python train.py --dataset="microscope photos of single blood and bone marrow cells" --horizontal_flip=true --method="simclr" --norm="batchnorm" --channel_attention="eca" --drop_path=0.2 --kernel_size=3 --widths=[80, 112, 176] --projector_out=256 --learning_rate=0.0034 --adamw_weight_decay_other_params=0
Rows from block 9, named by matrix and row number. Rows with one number belong to one channel. Each number is 500 + 40 x the weight over its row's rms, rounded and kept within 0 to 999. All counts start at 0. Numbers have three digits each. After the name is the row's rms in percent of the matrix's.
# convs0: first 3x3 conv (model.blocks.9.convs.0.weight, 176x176x3x3), inputs 120-127, a 3x3 kernel for each
# convs1: second 3x3 conv (model.blocks.9.convs.1.weight, 176x176x3x3, transposed), outputs 120-127, a 3x3 kernel for each
convs0.29 092:540459499516474543483504457568456500498506550482521501479506493445493469508543505428521448555457578516556558523429472480549443510484543508500495520535573471518531495467493562606513476523458521494454459525440505544504
convs1.29 096:524499489497529482563505542488423548496422482522564452486514531451491505494460521479453567535502449486533539526465478480457501517477539533466439478506515515491468521498545506516499468561490547476506531531490489514524
convs0.30 095:507529521526524474484488463471422494459534557512464554490443493432482547484463518542494541437492546477512498435499533486601526514495542511522523380418496535469429504561548516535521471502565482513510467501497466533548
convs1.30 092:462500584549569486505506497546515501513432595491532499556533531540526544457486453535456446500531485457544446469494520458457415480505520518511491495511543488440511533530612544461501534500542433497530502516505465468417
convs0.31 111:554578545506444481520477465495475496514447502498494533555439507452404453472546533448501484535560440528465523504480462494485544480456522473518502501474516500518488596490501477459468467557569475470473535427397503467471
convs1.31 109:490536550491499483587403522469518517486555459485468498482486438420592540454492524555563490476463408451473524498540510513493482452502446467502520454498471476497448463455483475537475540434492508540491534526498464498526
convs0.32 104:495443444600493558498515512521482494579505497547521409438478498449407482423454573475479468479477529456498502562457540515490479528438542467546518547442459501523472509532440517483492457527496500454462462532425525491468
convs1.32 107:495457508507439498535543494512480552566458493476571432494423515412504535497517473566553514565520455509510496493527517559571429527473420533528476502532549496451526468507501494506589449488570526476502555483477520491490
convs0.33 099:536563553425544559550488580537510446550493517531534446410344491422440519457451461541504503490518481567587443460522503537518507506476495501513428496462482493538538538509454547444503550507450475533489489502517550525424
convs1.33 096:449486472487504473489458482457535485533446518515457481517508527460419482557479522448493513507542462469533494456554523482528480472477535592559526538530556499480432510553551527565515492564531543541412519483488482482519
convs0.34 110:517476497483458456450533453463475526462519534539553523422486523443464501462450572527475470505510471572456533529521530468508522507502506466484508473461482475477478515494529519557481499554530535486439379588503449517465
convs1.34 109:498570544482560490538553522483486494472448468554565434494466480467533501454535496515485438553461566534479468561461469494446515509490499460479517521457470511524426492451490497462495497481464493474518495498515534514408
convs0.35 099:479451485482500554491500461477418531427508543502503504350408502396445526349396523567544503545458454502518541540469525546552458555506480458470476506516513511525499507460531479430494453529516449461500514506581522487534
convs1.35 103:474472450429560388499476463492553536533518519533463484535483533495526542491459478495501488521417469469495502489491491501433505467522468446469493507532450514511513518507464479531515551498512531509477490493457509485480
convs0.36 108:460525488493503581604474547482475496437536556596537436460549499495484512539505387477432482430494516511486561469445551495480449472477497508521467521495444460505517413612571474512610501514542495487486612514505562474485
convs1.36 107:473446527497483500503470506477443473434544603490517534518492487475487538513550495526481503510510515488499506521419460535508444493497494575432504479461506520549508458498496557559455527548485365548491534477509443476587
convs0.37 099:466559548490462517577506578540451533506481540604479465437540499496491491523458519497560498578465555476510525526480460478521513523537554487546507501488484517476573499523521501529433439426495456552470530478496528472480
convs1.37 097:495496491461465508472473488528453505453507483445537500475529539494468446553473481491460483517534518539535524560457544431506509513517494518532573507550478458507481473482494554455504546492531443491553494542489551435572
convs0.38 107:471520508485617448465488457510464526506513532499489475479536550462544496443484516510449584471556537508502483548486557432462567440476471474551491590457529535466471514465519493569528480557513482438576552502489513524540
convs1.38 099:544515492524510481498505380498535480523465545531496505506500503549539535465472515441472528539438478423532450525446456442490542569442481516481504550505536479452526500525488452516534486516454450518467476503446489510461
convs0.39 089:479536549494434488550472483523528532556505459549425467516506555549550510447490501495438496510443451510546448583507546447515524510463459466495487495498517492522481537459478449501504475512448481504514536491511500571535
convs1.39 093:566562551502521482469454548489460486451483439485473462493484425403500480547466531516450538445475463521486460399470479573505573516550549542537570509498511474444467577481513454472501529447517524524487435455425499474487
convs0.40 095:514509551491522465503458481519527529486513463474410477477471554570574473500591471507517525474499434450520506517579555477510580487448487462521499569487494444480526460490471501495444535487485492470496572479582538534492
convs1.40 094:535577533527538519531518522426533496520429522510456512516475408494466467582464465475451558443511524501526473518518556518527551567507514461430492527477409517497437490475502491505452515444507422454507506530473546493475
convs0.41 096:454458474450426524485482444502481589575509553492456479456580543477560500532555452456503433429497462492549416510510448511463503495544522475574480539461446553431550461568495525524479564531451566471588558515522536518572
convs1.41 084:522516531488510491514471540462420488529499437500504510527489455567528475528568511474485438432492443516469487483521512508518507507533502402462480598515497465463507515548469576565514573498496491438506542486493475493498
convs0.42 102:542496509465538456490428416500441515422513514476552451519539507540539510522539458539499531493558497459495462495566515537453452479532558554524527492591492481520451525539497502531555488528514494453461469450507518508479
convs1.42 093:525503492499511519467537477512529501465508535458455480474478518507494525533498546467506520472488491448520563498440479530522533504429538474579526536462527553480528480458436464505513497547531493491528496454491503492424
convs0.43 098:496524489515437569436490429531500519530389545485532440454422546448567576448501507456569527509509496541579505525527456548525466495529497442522513473407445473519507470522492446535479492501469494599470523487460444465532
convs1.43 103:475471536435482463501524435578582529537524482535521450535493492486566493486529501496477453444502457476428496489511518515496522506484497488522502471519516559448468521449545475437500526503476475541547570506486498485481
convs0.44 093:498503502469581551474518502428555541433587474548438494515575503425539528412391404470520521490498455496490412443412460463387478522453518524498489536535506500522475509495551529542529471508494491524475545459572484524549
convs1.44 098:534501428478468487503446490519533447485560487536469504533455482512601551475574507545487483487511451537550559464456547467534485546541473409409478494518427476456509504494463466482466451443439427483585421415504527487499
convs0.45 101:442538508530537489484454459502540457506519452493540411436497543497475484488477496546538493533560495548581489479468501486558467539491551471504551451469496442507487455506460521502480443480519525488554514516487438478492
convs1.45 098:472492446425426437464487521528449477534504477479523450564425518493411419520512549517458574577486511533533528491515485577454532505541509492497459478452541571455460459530503464542503496510457516550562575394505477539498
convs0.46 103:540551454541503468430466520521466419489475474473557541432467557489487522570434537538458532514425514556483509487490550523454450418443480478479503510461514517478578431525512485464517547533488451511555510462486528488533
convs1.46 102:548490490568558545493549420509529422525554514502514559533506494496530493534470511420497483552494521542520487485548512531435507523441513489569481543484494510581505512518491509437521547482507519504495510566516510487450
convs0.47 106:508492482505450501490459397452564485492586471499555578553511455515552531446526479512529465437508537466469570541566484536460458523537490526460462464594560513501522477505501506537468451557478464438394580506493526534572
convs1.47 104:450452519509444477475441438475461499506539506406569545478467410461471526556548526480416529414547514492513480478488484455484464501456477436475438504521484442566545415523420514536496471526521543464510456511488457515490
convs0.48 104:446593499504484389464432605530504503550523493483474521494563458484558495460503439509448472496442468436499496494526500500570589413543499534486529522571557490437509499475441457495462450552493567479524502481447501508529
convs1.48 102:517496501450451452493440476523463452432454539543556438536531472537520566474475455535518495466491529510473539564528418534573568459535490457494509477495486452532562503433520542487480459472484485438463472468558469551483
convs0.49 106:605590521545556509515486451564475522565512525469552453506588450457509528452531488423547479522440519546497505472506506534540510466522511496482464503523491507519523514467494575525487492496540523513413424430557538544544
convs1.49 103:407475525524511473511485469500541562491571535531557484563432487481481573474499470540557479445583488559486542472535462524500565465473537461502490494502489505497469478527466493486449541519482531439557594572562541494437
convs0.50 100:558583465506536503568495490484520545423525508514472479487508495473565507515562573476529421457434482537568476502525494573529526471505497502528488478487584484523547516484516465491441555509506476450524478534465517499475
convs1.50 096:549511608495495487473527535443513510502502451605543458535513532487508466500463523504555537485503553491489471598438492407459543535530542457510536513455542550518447498483533525493496468462498451453544456431443424531500
convs0.51 107:499529445442515507507470473555474536476419483537458466497517475520558506462540560579467477443539579557470485446492483472489423474522441497467465515509476499526581498524442477485540433558473563526528521443475463508547
convs1.51 105:533454496494488527460537479494584484530465490460509482514542551558566582538465493543535545507485622508505439446494480501460464483447498461539483470466457508477531482551502469502462449450568505529517468491465464512458
convs0.52 083:509474456519522521406525540522461467512464452465498492442592525497585493433505478479565483496500545528556477463484508466485556649562586506552453516472489494523491466482477474404520526524468474492463487536515486507515
convs1.52 091:566502513505489513559516463505508502531593534518514540513403515474501529543505559477478539489545529464428415536447553466510582544486560572562490545605396477520462510491551553506539549486522477514520561544508529525531
convs0.53 101:549563517489539493469552532546483487536476502508511451462451546490459565488509529542470469434545517490502473524504488461436510544488509475495520460496486508471395557532421463456599538544527488534479506513500493453507
convs1.53 100:484499541525429568496508502531523512536492460530521470542545493487502432447505448546443488528557504492477475470459470445466487507515498452483551509491547494482549477531568443479496486541508528487446534562537532523467
convs0.54 103:563523462488532519539459484488512473600541520502418524465516484466589510449544529492450465464451403476491560498517482508462506537567596502525492524502399474529567601453495487496574506533434505547491448437480572563529
convs1.54 105:483554491459464516484492516502550457567486535480508463426454529411493449451520571472555487506561495503460514565496587557550539513524489533499562524493520491438417543459468450466493504479480476515517512415504474474504
convs0.55 099:473477505470487411501487438541477501487534475519444504513502499455505541529457505494448488570505508504506527470490514593559500551540459475470557483566468464491510466545508493510560479516441451529482476414504538539508
convs1.55 099:453571507560528507487498496476488518523543482478477517532546518521508490485543426504440451482511462400523468549456497551475575468504527482520469516389505492514486582487490484452499490487505525560479491562483430487605
convs0.56 095:508458459484548544473552445476490512535526528482485523479463532501502470460499489502454476555448509521540516579555569492518535477506547483520503518499479557485521523543559444546459508511497514479457481485481467469496
convs1.56 096:433531464552465534491539507495548540517449513495485471508540560507464483548475455459595537468501469452471437467480552541536526520503482490482511548510463487452470469527493525498501468513486562539521481490494453551494
convs0.57 097:505568463453477462473591520435513510493487456495495532476488467450565490548546511435462509527436547512444521501530505470566395541499502499536517442535537506524476538482479536506498464464509574443586542553497469521534
convs1.57 092:441453516531551434559596451509506502468493432474534551538509511449474486555520642511542512485467572539510543485526461446486558472504499535477516510566529513495506513579526512465535454439499442535563548449530502553430
convs0.58 104:497495551531547500513485440564503579480503548560452475493483463503551483460578520473408531460451451484463581520518507522543470559501523509460423470578527481479454477524516499464502485501492552562509539516496453512507
convs1.58 097:452487533533427506468431485494533472537428510438523518537494544498514501537518459521513543488395519475489476502439481509474507436555482507542557504554554498526550525479494492509533479563511549501517491514571511497497
convs0.59 111:503528533520455440460533437487461513522529482504543495551566539532575528443471510450519491471493468528514466473472514508488441511443479541506530470474465493518500497479502514464485452471553522556525532479503508515541
convs1.59 121:568522525498477510488456556510495415473563536450513513490511471498417482528481512508548439493527549439547516514517487522536423465490562481548439531536533476505532531493424501547560449555553497449451526537490453500497
convs0.60 109:467507508503527524453508429539477513565490516520539471491508518478521485443558501493551504510462470549561576529537470629566481566597426500427437437507490477508523540553440558534550499570497462567544535501487522545516
convs1.60 105:474456497428493546462493470494479509516487510511534496522542522447468465474495500468542477544500459442528576508568540522469498468538564424559442500474555539513509517483495485531521471502490462521508512477474452504450
convs0.61 107:486490491496493487494464486476473516570484409507553485458513495494567538489523520449421488518505424504423493513481478473522471491482482467476464459494473552509408461423533480481598510477422488505446459491500533396567
convs1.61 101:522546554531445476457500490466493472427531492511457559469412495484529512547597469499524432569491463551499550368543487446498495479458466472489498468443428466491510575508510457512452549484502456493499522507435564521469
convs0.62 110:467490485464479509540504514439517422519552508492531519469530483453485441490466480540509554473465532531507470571526515449508484479476500558482551490552573506487506542454525591525423500455549508526498479438488516510497
convs1.62 108:443549535532570515522535450506480529398496519501572472437442444561540539483574578530474463466563518493535460484539506483508540528489506477502524543434490520551480509518538485500487527529451479485476572483520557505428
convs0.63 101:489551491536495516511531558480564534460544520502498506458506554482462548520442480529516539563499510434484505503510505510510520452622488541510502493512512558543525515508512574524523488535490451463497544527584563503453
convs1.63 092:480585479442526458482616503497586544473469516480418537534507558439533484497491455468598578534481388492486604430536544567489555497520540497539416537411554442474511545522561572508462483519522536480520535472547510541534
convs0.64 108:503433527492514480498543501518456592440493488544505521446600505434544481519504504437522528478505481458515493501498493472490504554495504507546462558458458516482475497537479461518490517493522479535554570411493570504531
convs1.64 098:456507540527488452465482498476600508499428564566512542474486486485591488493488495475552494516484512514531506499539496437505485536499500484585482584519490499496512499457500475507503535387505505451420478508477513511540
convs0.65 100:550460523540411483428481503568519439460497451455492430434419441445446545510563619499523488520459514464466500517519511537537536575516490563494565482487542465521409518526498428505462441493472502487465572516494532465487
convs1.65 094:453524492481531469552520503612479520507498502480526435486496496445476474458439498503482460566487435452511503456529489492596467511501484520487470492484504525539512485538501540454487522485534506487416529458476486445537
convs0.66 095:527485511522474579560580428508487489506528513574538489456443488519530565543464538453436551470453562458469442528516495476490481490519519459489542493503552490571589496462474514481470510543524451492521490427523472571448
convs1.66 100:487454522432487517555495558513455511425463487502452585411487523463496487523489606555483494454469506486473446517568581468541541512492368568556576511462549526457508475456513479510497490471478554525518501541460502513499
convs0.67 088:469513412487477555483461487508571516508501512525475467484568528453573496431548495500493538528510503547496544509534474481428476495569461525479489512505436560496518493524527495593462456568624459564481558465506517486473
convs1.67 091:531482510465443503495412477507501448511427429528476534501440555590498505458537573444515472540492494572496563452595473599529518482615542504488385504519513463468554492495495533495470546517545407410457501437435484492494
convs0.68 103:541499539530467532489540523497482509503539462507515527469476503508506476509484431491548523481433454463432533455510492520550489536491500457546534528496457498491419522513494473490503469495513459509425524530595438504474
convs1.68 104:444474562554446524536448505441534458517495489537528496462462455524526478496445487420578479525447511542499494533542524544549558506529561447543455572489462419498549528583530488472504539473500544480528514436541561489529
convs0.69 097:494510578532485571447536587543575475495456624473480494515538447546545504498575477476461441530429447486489439496496548458480542496545530475481499490527488533495504504490471509517528454463484461480477439495500479570514
convs1.69 099:513562486564488526605441458486522565558495459447480517525484444476460460521470385510550513530572501495510511450482485499503510501538505504511482435476446523479510533497489546485436501469435552465544490500499490513559
convs0.70 102:499519453488534476445584397585478482481496566506526528379405469447406562423420543531408446481470526438571512509530497512479492509455509521535469535495518415489500544548507486540465420492520447489541481430559434440517
convs1.70 105:451487523481546476487540469491528521496460473536465481478510616534568535498504502516484523526550494491499425520505520484509495517429429463536531471497489506456450409546540469449508520413474524460535525546450544493482
convs0.71 124:509498465510595417436502555513512517558417529479507517467554481431543524554545530554477506559439558546424457526585511527491540505515497527502472500454533553457485520498479511462546513494442501500470477527480548537552
convs1.71 115:488535464547506489560482516499543491528515481472549500489537456442532531489429500505568554530497457506558532500569481518474493429431514552522456514460471532518468535528448535509497485433536522516464500558518481527494
convs0.72 098:454468449534454490518542521458512564476534491489501491399485477498548541463518446528474489479511530526567484499489400513513529498570535475501431487479487481517493538491497502509503487551504594603578567478498508529433
convs1.72 095:457451508482484439467514460456437495450533445546530567483549449517525454484565556458459477487547520513537514550463464447487488444425454477531501522518556542550567455463500443412457461425487506454495501513462574537483
convs0.73 104:491519440522494484546517522456529483544531518547473507510516457485518518490433421446514467549474555453586470476516450502507516489569511475477469484502476445509548525527523445504510524478557481521494515565423524519475
convs1.73 101:480447498553541503460501533448444503479489505476560435491497510475493439488502542500455541489499461504499477481444511499463472486498500516517458497483547476482524499439523597437520592487523463479587544525479557489455
convs0.74 110:444507544473537579495442481487571505513475528467526480450528429418572472395446535477545485466488501441474489503489502514456559531453495487472524468546437506501516465522419574549458502478556519442446500508449493517412
convs1.74 115:514472505486471516469504529495516515535443472489532497517528436528511478498539505525557531525524496472511510493565497457493476490545548504493497492562540482518499421482478577522438516502437510531538447521510527425530
convs0.75 109:537551478514483511411521460471491489530511467557528489482498488466526470456494485520489523459541508498510466477485529517467524544516482542456486500485482454460507516487502474520461481513531483505488471523544509469539
convs1.75 101:480546491511486532517505529486573490454459498484471580554442506581521531487497491479578529475448614514462536428527548502507440500379566525520542427503540517496540474516409510409561489534492434523490464489471412478546
convs0.76 102:500464475524499441476503468451459505566503487513503488511442494464492501464481501517572488506509595476619491394517519510469540533480498476437466503500592547519501419501437433488500435499424486544477460511509505521487
convs1.76 100:496550512537497498500519497531500502417508486453437542508486503520574462496500484544447562480484486529535501522528438542495527481576444488519500386528480540484594414433488495439547458480512469501500501497477537438477
convs0.77 096:540507548475494487517530541493497541523505444525451462492507512532577510428415523528556584511518514478490456525574497506465494473480517409523453495493517485453515493430514440565471497577463499469491500461441493507454
convs1.77 101:509486454480487477522428457518525476482516491484465530535544470428551518522487474547507500561502494502436476458509482562550508492463545510505526470474484502517509457568470570499446480486475529459489468542515490523470
convs0.78 097:535466522456511542483482474499536510491478535477525508514489515482547457470531434532577489460415435484557544539506559514427467520458472506476491498571492536448487450535553503532573505520509492563510502505582517446532
convs1.78 095:552553576428435435483517570496509472521497549537450545480522505526543457463494528547484531429494482499472433470483519475517486479487507483502438459436429509458502531499495532529556507481524447565421518451533656464504
convs0.79 100:540498463492470490513552544521496450537506535499509504392410411492445506542483474455574450458545508513493475546526511502536445512532459430448499487565439459497463485572510548583499546553529391539522529537502438481534
convs1.79 093:448504471564511496522480505544484521496577514534463480509557559457455477504457499520553510472500533535454508487425503503457514521488511469465534455538510489561595489521498490569498502485511387555463516466583540430543
convs0.80 111:541486558473490491502486547515446437530473497487473467467391454411421458567445449493525457488484564429495430508541489487497461442458463451475598526562477423506499440474415478469531511487499473551439528499491479448548
convs1.80 107:501521524489487571447532553510501547467501538532532496538454523469510507419517475558554588529469456529471522516480515501486415498467493511515505522480434486525550506541492447524477495513490488578550494477446607520522
convs0.81 105:544571566450526456531461462490497474488470463493418466472577449528545474467531500567467472398588564464524451447457491578569527511514473521522456480478450507524515490524550504589500476562476461510511499504507550492530
convs1.81 104:580483546444509491461492538499527541505548522523496507515493577493513545491506415461525498524530549443552530555447552446468548493501447524530561520500520504420526460438480512454535550505526522506555515481541518503488
convs0.82 100:483440489521559525445477430516499515474489476469451500488549446452540497478470454472500488500463500589552465516518489500512557515532526486474503496485511491521500465482505480531442539555521510470549471528457457505434
convs1.82 099:540555535497546547514517454468509482507542486560491515566575467443531527566500439502505524455448458529472531520528473408527498502492511503497456505410504517546488434496478504472504473528502473483518489480484495499513
convs0.83 087:481419451444433405518521525506511572463428490449534509485415469562389512520418435464440469406470503466434465585482516553511509487414508449456538455438471438494530541458531470448506508454433491501545498472503480490461
convs1.83 093:528475488496437431496494519437422449424482543553444534504511441532513525505527537506470413491484554482499482496474432428497515494562493461529519465516525484462482486518593477477481486500534485512469466547508481466531
convs0.84 117:555471472550535482445467438463462521474506504470473508535517478472479516477534480585509462449556499508521507588537511510569512505497552447523521447494461558464562527435521497485546451479524478462542497484553517471473
convs1.84 105:510521501396447559500508563487571479530447578498528518514531501469494486484504512551513540516481521471550480470467500514497483490551455512551493471498558502458534472497514460459513516492547535510523494527533503536385
convs0.85 092:493523499582513516504508485531482455486454564496497476461487523516506492478554508519482494484467491508492433475533566424520504493508430514545505500526465552443492498509551491520540520485545447471501574459451534473505
convs1.85 095:511453516422545463516607523514493494466520506549489495530524537456513502533521496501489513489502445526502528479452460490497545392531530493501471491519567516492446512457551545491501550487533517517506462547454551463532
convs0.86 099:489481540512475537519523521538444477485496456511471487507468506479480529492489541485522437424504472466468524464529482496491468508489496499551507472495514527513533504439527482469504522517506481573544529490470561572541
convs1.86 093:525484480476464511514486498555482511466426498493543432539561462448529550495514470537477491474515473527436444522483470462527488462461495514489518496498536505493423505497511531474503484491557590477435511468456583543446
convs0.87 091:467502493612519502572416485490582555534459506512512492531466491515480429496494474558521504509494497588506473493485495531458480483506479528575515484507529504405540494458475532416491545551521448501575547484514443498485
convs1.87 090:550517490560484440483475545512507542504493519522494496549477495575533571519534477563522501527492541572539540493450495536471467481513495543513539536477547543572515528509559481485547482481552435500591476496532493497515
convs0.88 095:541493507546513478522536437518456534542512434468471468437513536456535508461544471534504484503472530443520487552498542528475458489515481530505486531537608480481475505464442633544487506543491486452561453501485485465464
convs1.88 097:482518477535479456541495464499491516474516510503463498489503543489500406598544466519498478464428539477626517520522488458420446477549477520514492488510529550535498532514492456503545480468470529525534568576488494553460
convs0.89 094:493540494531557443518479440476539511498514495439489489492603479358489508451478497485451517582466421529535498513496521452428481487499458509471508509522545508512484490486480524448478546524546577465597450524480494513474
convs1.89 099:454557462523455521492506470466551518504515469528538543545479442424550549562459426531479547526551489471463468466529421469497520549530464471470487530438548622582485587442545489543496523489484488525518545408493477500484
convs0.90 097:477446449425497466481448504546537476468511505481530473455422429494542458492508469485550475483444495534488498532458517452493503549428537498530586477432468410445487467559429535533504513531454482566483560557515507503495
convs1.90 097:457479479528475539564556562471443430502523510580453514507533556513564628516516490551498464462530513464448491516559478530444548478524516525548493469563466469506473517534498608555465493491474483538481548511448514487481
convs0.91 094:500549512523535460581464498560465495450588488538450484542543514494519560511552505512522530574579486530462523550509494461496469483404489494474480497478512483481484404452484430526456481502504460497465481548528575487496
convs1.91 094:464531516484485471496440537541496479585512503428461380565549543451542504500501547445566547504471472479548527492518524483516466483446481471496543566506498446532474468491492526442492490512460501506523529532445488555440
convs0.92 104:453505450511544527485496526558507468484525484543540568543583550471522507572563590489457541502494479524493599538508469513506493497492466508519427516477493482493438527522516446538536487411502532569538545477467497499504
convs1.92 105:519509480561509492477471519506488440530552582522529491439463415562476462525489475500566470516453542513471484531466459480475518433550444546434533486573502436518488483544499535585524532495554433511482530499507503498465
convs0.93 099:578521530476459481522506514468537470517498423510472545417469522514490484507477484520515488570448515522558490480496517531482487522469454526518558514568492486522496494547461513527474492532593507486549497514614508491539
convs1.93 094:509547588499513428505584517509533585503480513471494486533478487534509600473463426495466513545546516560554507458514543485483539488451559537538523523433512559547521518570465497461535459491497488497423443461559559529486
convs0.94 094:525542484476490473524494450552456550590488482498430489481488483475515522457530495521459449478481472478524506470551486520423460566464527526479512495562492493520533549559492535537545511486493487512545527524530550412552
convs1.94 099:476485513440531531504551556492548485470505499509543509548427472496442509506537586455490513510473532520496552555471505446501522565467505467498455502498459501460467496470423463503440555481552535497430548537567484513440
convs0.95 093:530544540500507536517558536482489478519548620486446507528537523509494550476511470557514475523554449525508513532535513477455475461475402559476487587567542531434536532527490521486523512505526482488444485545521521514486
convs1.95 089:501491538511490507491454472445480526472508417461508451506501476495485553460450468493507467503449495583518545489481499418526486501468568520470527427479451509502567515443546493526440503478492560494475492519563508561476
convs0.96 091:495542533528465508510471487527502533517487505530524424573469500471437519506480475526560500551455461506518472576500489516495475472564512465530456471463496512488500496525508510562516475566569540567522495507562532527545
convs1.96 091:553568562529542487510540432559468458482581492462481484459467509464560489527577460541539518474528442484510516523459520536561467484437482509499504563593475501491530437477525492508490573492536518498492463469447522516410
convs0.97 098:533461497542467469465475421480468491573566568476550438541487537484520529485515514498469549420475475460472523456496532485528521534481518480487513498462462535521498478557503534453513461474440546509520488494551514543495
convs1.97 097:477427486520489530483524478533569537539495502507462581491492492418553427480550493485446419492475488484472444477482562506564441530480484499512489499552520495429516492481432556514504489517500448431515524474430486467441
convs0.98 100:502520500573415508518582513490455518512446491506499467474409508395335450377320508472537490496454511479476543493477529467465473441430509533502525499509594465529495488442503511438530465466466481419454514484467439447481
convs1.98 107:505442508501516457472597431566404481476495431507477491510500499478514530428487548468448482486522545477480449496469494494502453566494482508437465507483534525527456475481487488483506557505565538482492459485512548503516
convs0.99 096:515518521410508542433416467438503463494536486481505512532442488527464487437546493539457386511448555500479558478499490495552487477529507468547485545525505509492511506477434517529465499516500489537453493533442502476555
convs1.99 102:498568543431419522542415482544521473476547559483498481484543527452507533485501485479523521429538557570462474480531494525505502495495517501542470497457534434480534490506492462494500524540528467550593487523512572519471
convs0.100 110:479474527465551564489465480501480454525532483479527487497494477490490427464536418536507483516566477542531459540477548497529483482509493501521467444495508526442439448494500518498512509487472447472557541538480539533434
convs1.100 108:558572474480415549528501504467534485440561573489472567501524558501509518480440491490505421476543575532451540533490486490486458493553512506504548527527491525488477539482430560483470513574463499491481494471502551499501
convs0.101 102:559529465504499500486493456534495458515497555476503547459510466454646536451541527537549516508504571478483538466515497504506486476460532478461507483552454536531532523429507493486481468494479459466568576425490505618613
convs1.101 106:531560447521612440488520455498467524457543452470510526460583548460438476436503512525455522471531532500425492504451490548507541522557470471474501479561470474546525506534476492502515462465501577434492472531479448497533
convs0.102 089:431483493481583482510552477464540492563544548517481492430337395499375537470462515497543531512518507523505495472467543490571550496509567517539518493548488518477454479454511577419480478544479514485496540476474460529520
convs1.102 089:471478503546476525522471463453513486541471409508474430491544570463529454482481476451492455489506485487493511514485499522501529489512432495516487494457511488453453565438510502529531521525546466494517485551517537505512
convs0.103 110:545528527501497488639536556521422589536509516509500522436632489450504518455437412506501438511507509444486524513513477488461461542458425548497560534507556489499549478504435523520377495497441530510521521511497528523575
convs1.103 106:490533498471536501453537477527526463588487417447571519464459538504512567463424483545508534551521433491462425548477507502474475506516510506540420505575487523508515493555477518471489448479479504482456539593445489535493
convs0.104 107:498476512558488552470592505495509518470531523491529478508459439432453460443485465545444502461616520554440456578508533488487515454529458524470502464515508528487456458598558489532493500469530553479581483566600491523486
convs1.104 104:445557486572475479473512521521553520498439427477502502503473494424538548473521522450483498482482499531481503530567560498497578471541546534508472505515489458467486448501461539510541483518542523594447507526508482473555
convs0.105 100:582488510448479441546423526529412523523573468494552488479450495487472474494492539453504554544445509462454487486496563493530501489471495443505499496516492517488571477536463436479412474533495488470463463564469476513557
convs1.105 097:467504551496516508492487487478572466566514575565576576521455522459416514475461470523524511474479507540467501470485464447492480456485513436463443454428465542496526466487547462465438508483491542526540546502474581519526
convs0.106 097:453528479523521471428477428488471447439403557447588522481516542497506494499494485500546498464440571529546586485498455467504478503502482508506483502526502463493413450532479541554467445550443483556528504535479532504504
convs1.106 103:532501425447509464498537537423500515514496578561529543446447492510511499494561516493484427480485554465522576499507490494480512495419486517483474455463492537464615489473484483520529530481439556542513502462495470530449
convs0.107 104:468564483421572511446589421474483530477496429578512497473488542479557580530481487503441506580478504442564520498458519465463498473528490461546503533497456505490482466560544584560568507567508498452507453501528553450457
convs1.107 101:491541543517559473527540502527502471497524484519552380508524512563575452474481480471510585477517437523546508552516501464471450524467486440488523542452484472498545504566577493507433498482427508569448515526543493512509
convs0.108 098:564495508486537432467491470439436433492457495541550574430515499514544530520516435458484541512487492511456521490454481507519556516514553548518521545472482541517530513501549505625502474497519561542564431455523523478474
convs1.108 091:515598503533553500488476408490531550534553487511476517523493554522550469545528529467519460500499469374488482517531521529501547505551469577538514517488505519512524475503525506495578560552547502440524490565554552529478
convs0.109 094:493487504480447474412494464503458473544495487471451520507642464517541474497564498514457520456482463432575432507481504471491458574494526505553471509475461446466470527467536468482511498425453509500515494505477511526523
convs1.109 097:521460453457592508553476589433509460553457476546506517488473485513524445496489513496465525480522444551515513428537487472470510502496473451532513459455487608470430490459391483467477533484520477544539571494499470569505
convs0.110 108:515507442552433462475426449526463518475484501505455476495529524488467518494443516460521480483513518476562454527529504541502513467510423459474516482582529499524494459570505482484584475505496525511498494438606486544527
convs1.110 107:466534467595589483537459500542502464459481499504446535479531522493564518434422409540452519451527494467498469542564488547545557542524415506481457471462479469512481471498534464555555564499493488449496459558485488455499
convs0.111 098:479498560559516584414513484547526528548507505579519501470531491490502507522517436462470539611450512455516462464490481520560417510479485517466473468521531434458545505473544552545516512514535557559432599459463508510543
convs1.111 101:518568448512482528473457453499592526525489494438613533486450521546486496518486464490497478469477483457493496471536457482475500451488510509455457587489452594517507539525434567519511517536483448481539490422575554454471
convs0.112 093:496475536492490476507502448527453531499465542526460476485539472455525499484488566489502523597454528511532537509496477501578528462569465491467512484541480503479452538582501524535490543522500491518505523492531527462524
convs1.112 094:525500538504471557529478487501496479461446463517513472583498487541497527563529537485457462548518502548452539477439450537501505463514497541481469464487500509488455440556488495512498490503563494630451529474460488484525
convs0.113 097:492497503490532476473563493457487508512491491462464485438379474439374512493441553460541439501460481453524525501481554475506507590573500535459476566539464478533486551527484545508517510431561498502476535487528459421486
convs1.113 098:499500521447463438436447502465500565616530397448445490469486506502585483477513468518499490538486494499537572447443476505530455480510480513487480483504478538554459505513476504430502453506491557514481474478514526567555
convs0.114 109:568560514493523482488486485600452477579505567508458530488545502479653558463553537432502516575421500535458471532466513556489477568436472425484517486435629542538551497529436566441513522506513536490590479470549520550486
convs1.114 109:513565549503553499486549473596537486495479554492498498502470552417466528473455512511522413499466436532473540495522591455503513503513456552517422481533511476564487504488538481489564509517552530450446564542474469449485
convs0.115 103:523475551527573456460480505420517504486557449626588520478402482404429526424444525434549498450557538526457502469491489457527496492503529489512463432523428465510512430460507500517514522516540474480490471524499483462534
convs1.115 109:515498506499504500460527539498468499517490542515410510498467502461630580555587537569545513533454520470407520459464486470515511539502520454477526494494484519450486540434470473499524452457560500487609491466405524456461
convs0.116 098:512550518500429496496472465487481449547466550496515519444529472549514509508510481524566511461413474488468466465397522500496467499522437519532567508529484452556480511498498451487515498528565571521510542463586493424442
convs1.116 098:591496522532514483488459508528396483485628480538493598478475527537521515518553605528464431530577533514477509484592477516431502508508531549475493502515561512555507516499459547495513486509441540555460451559531484484511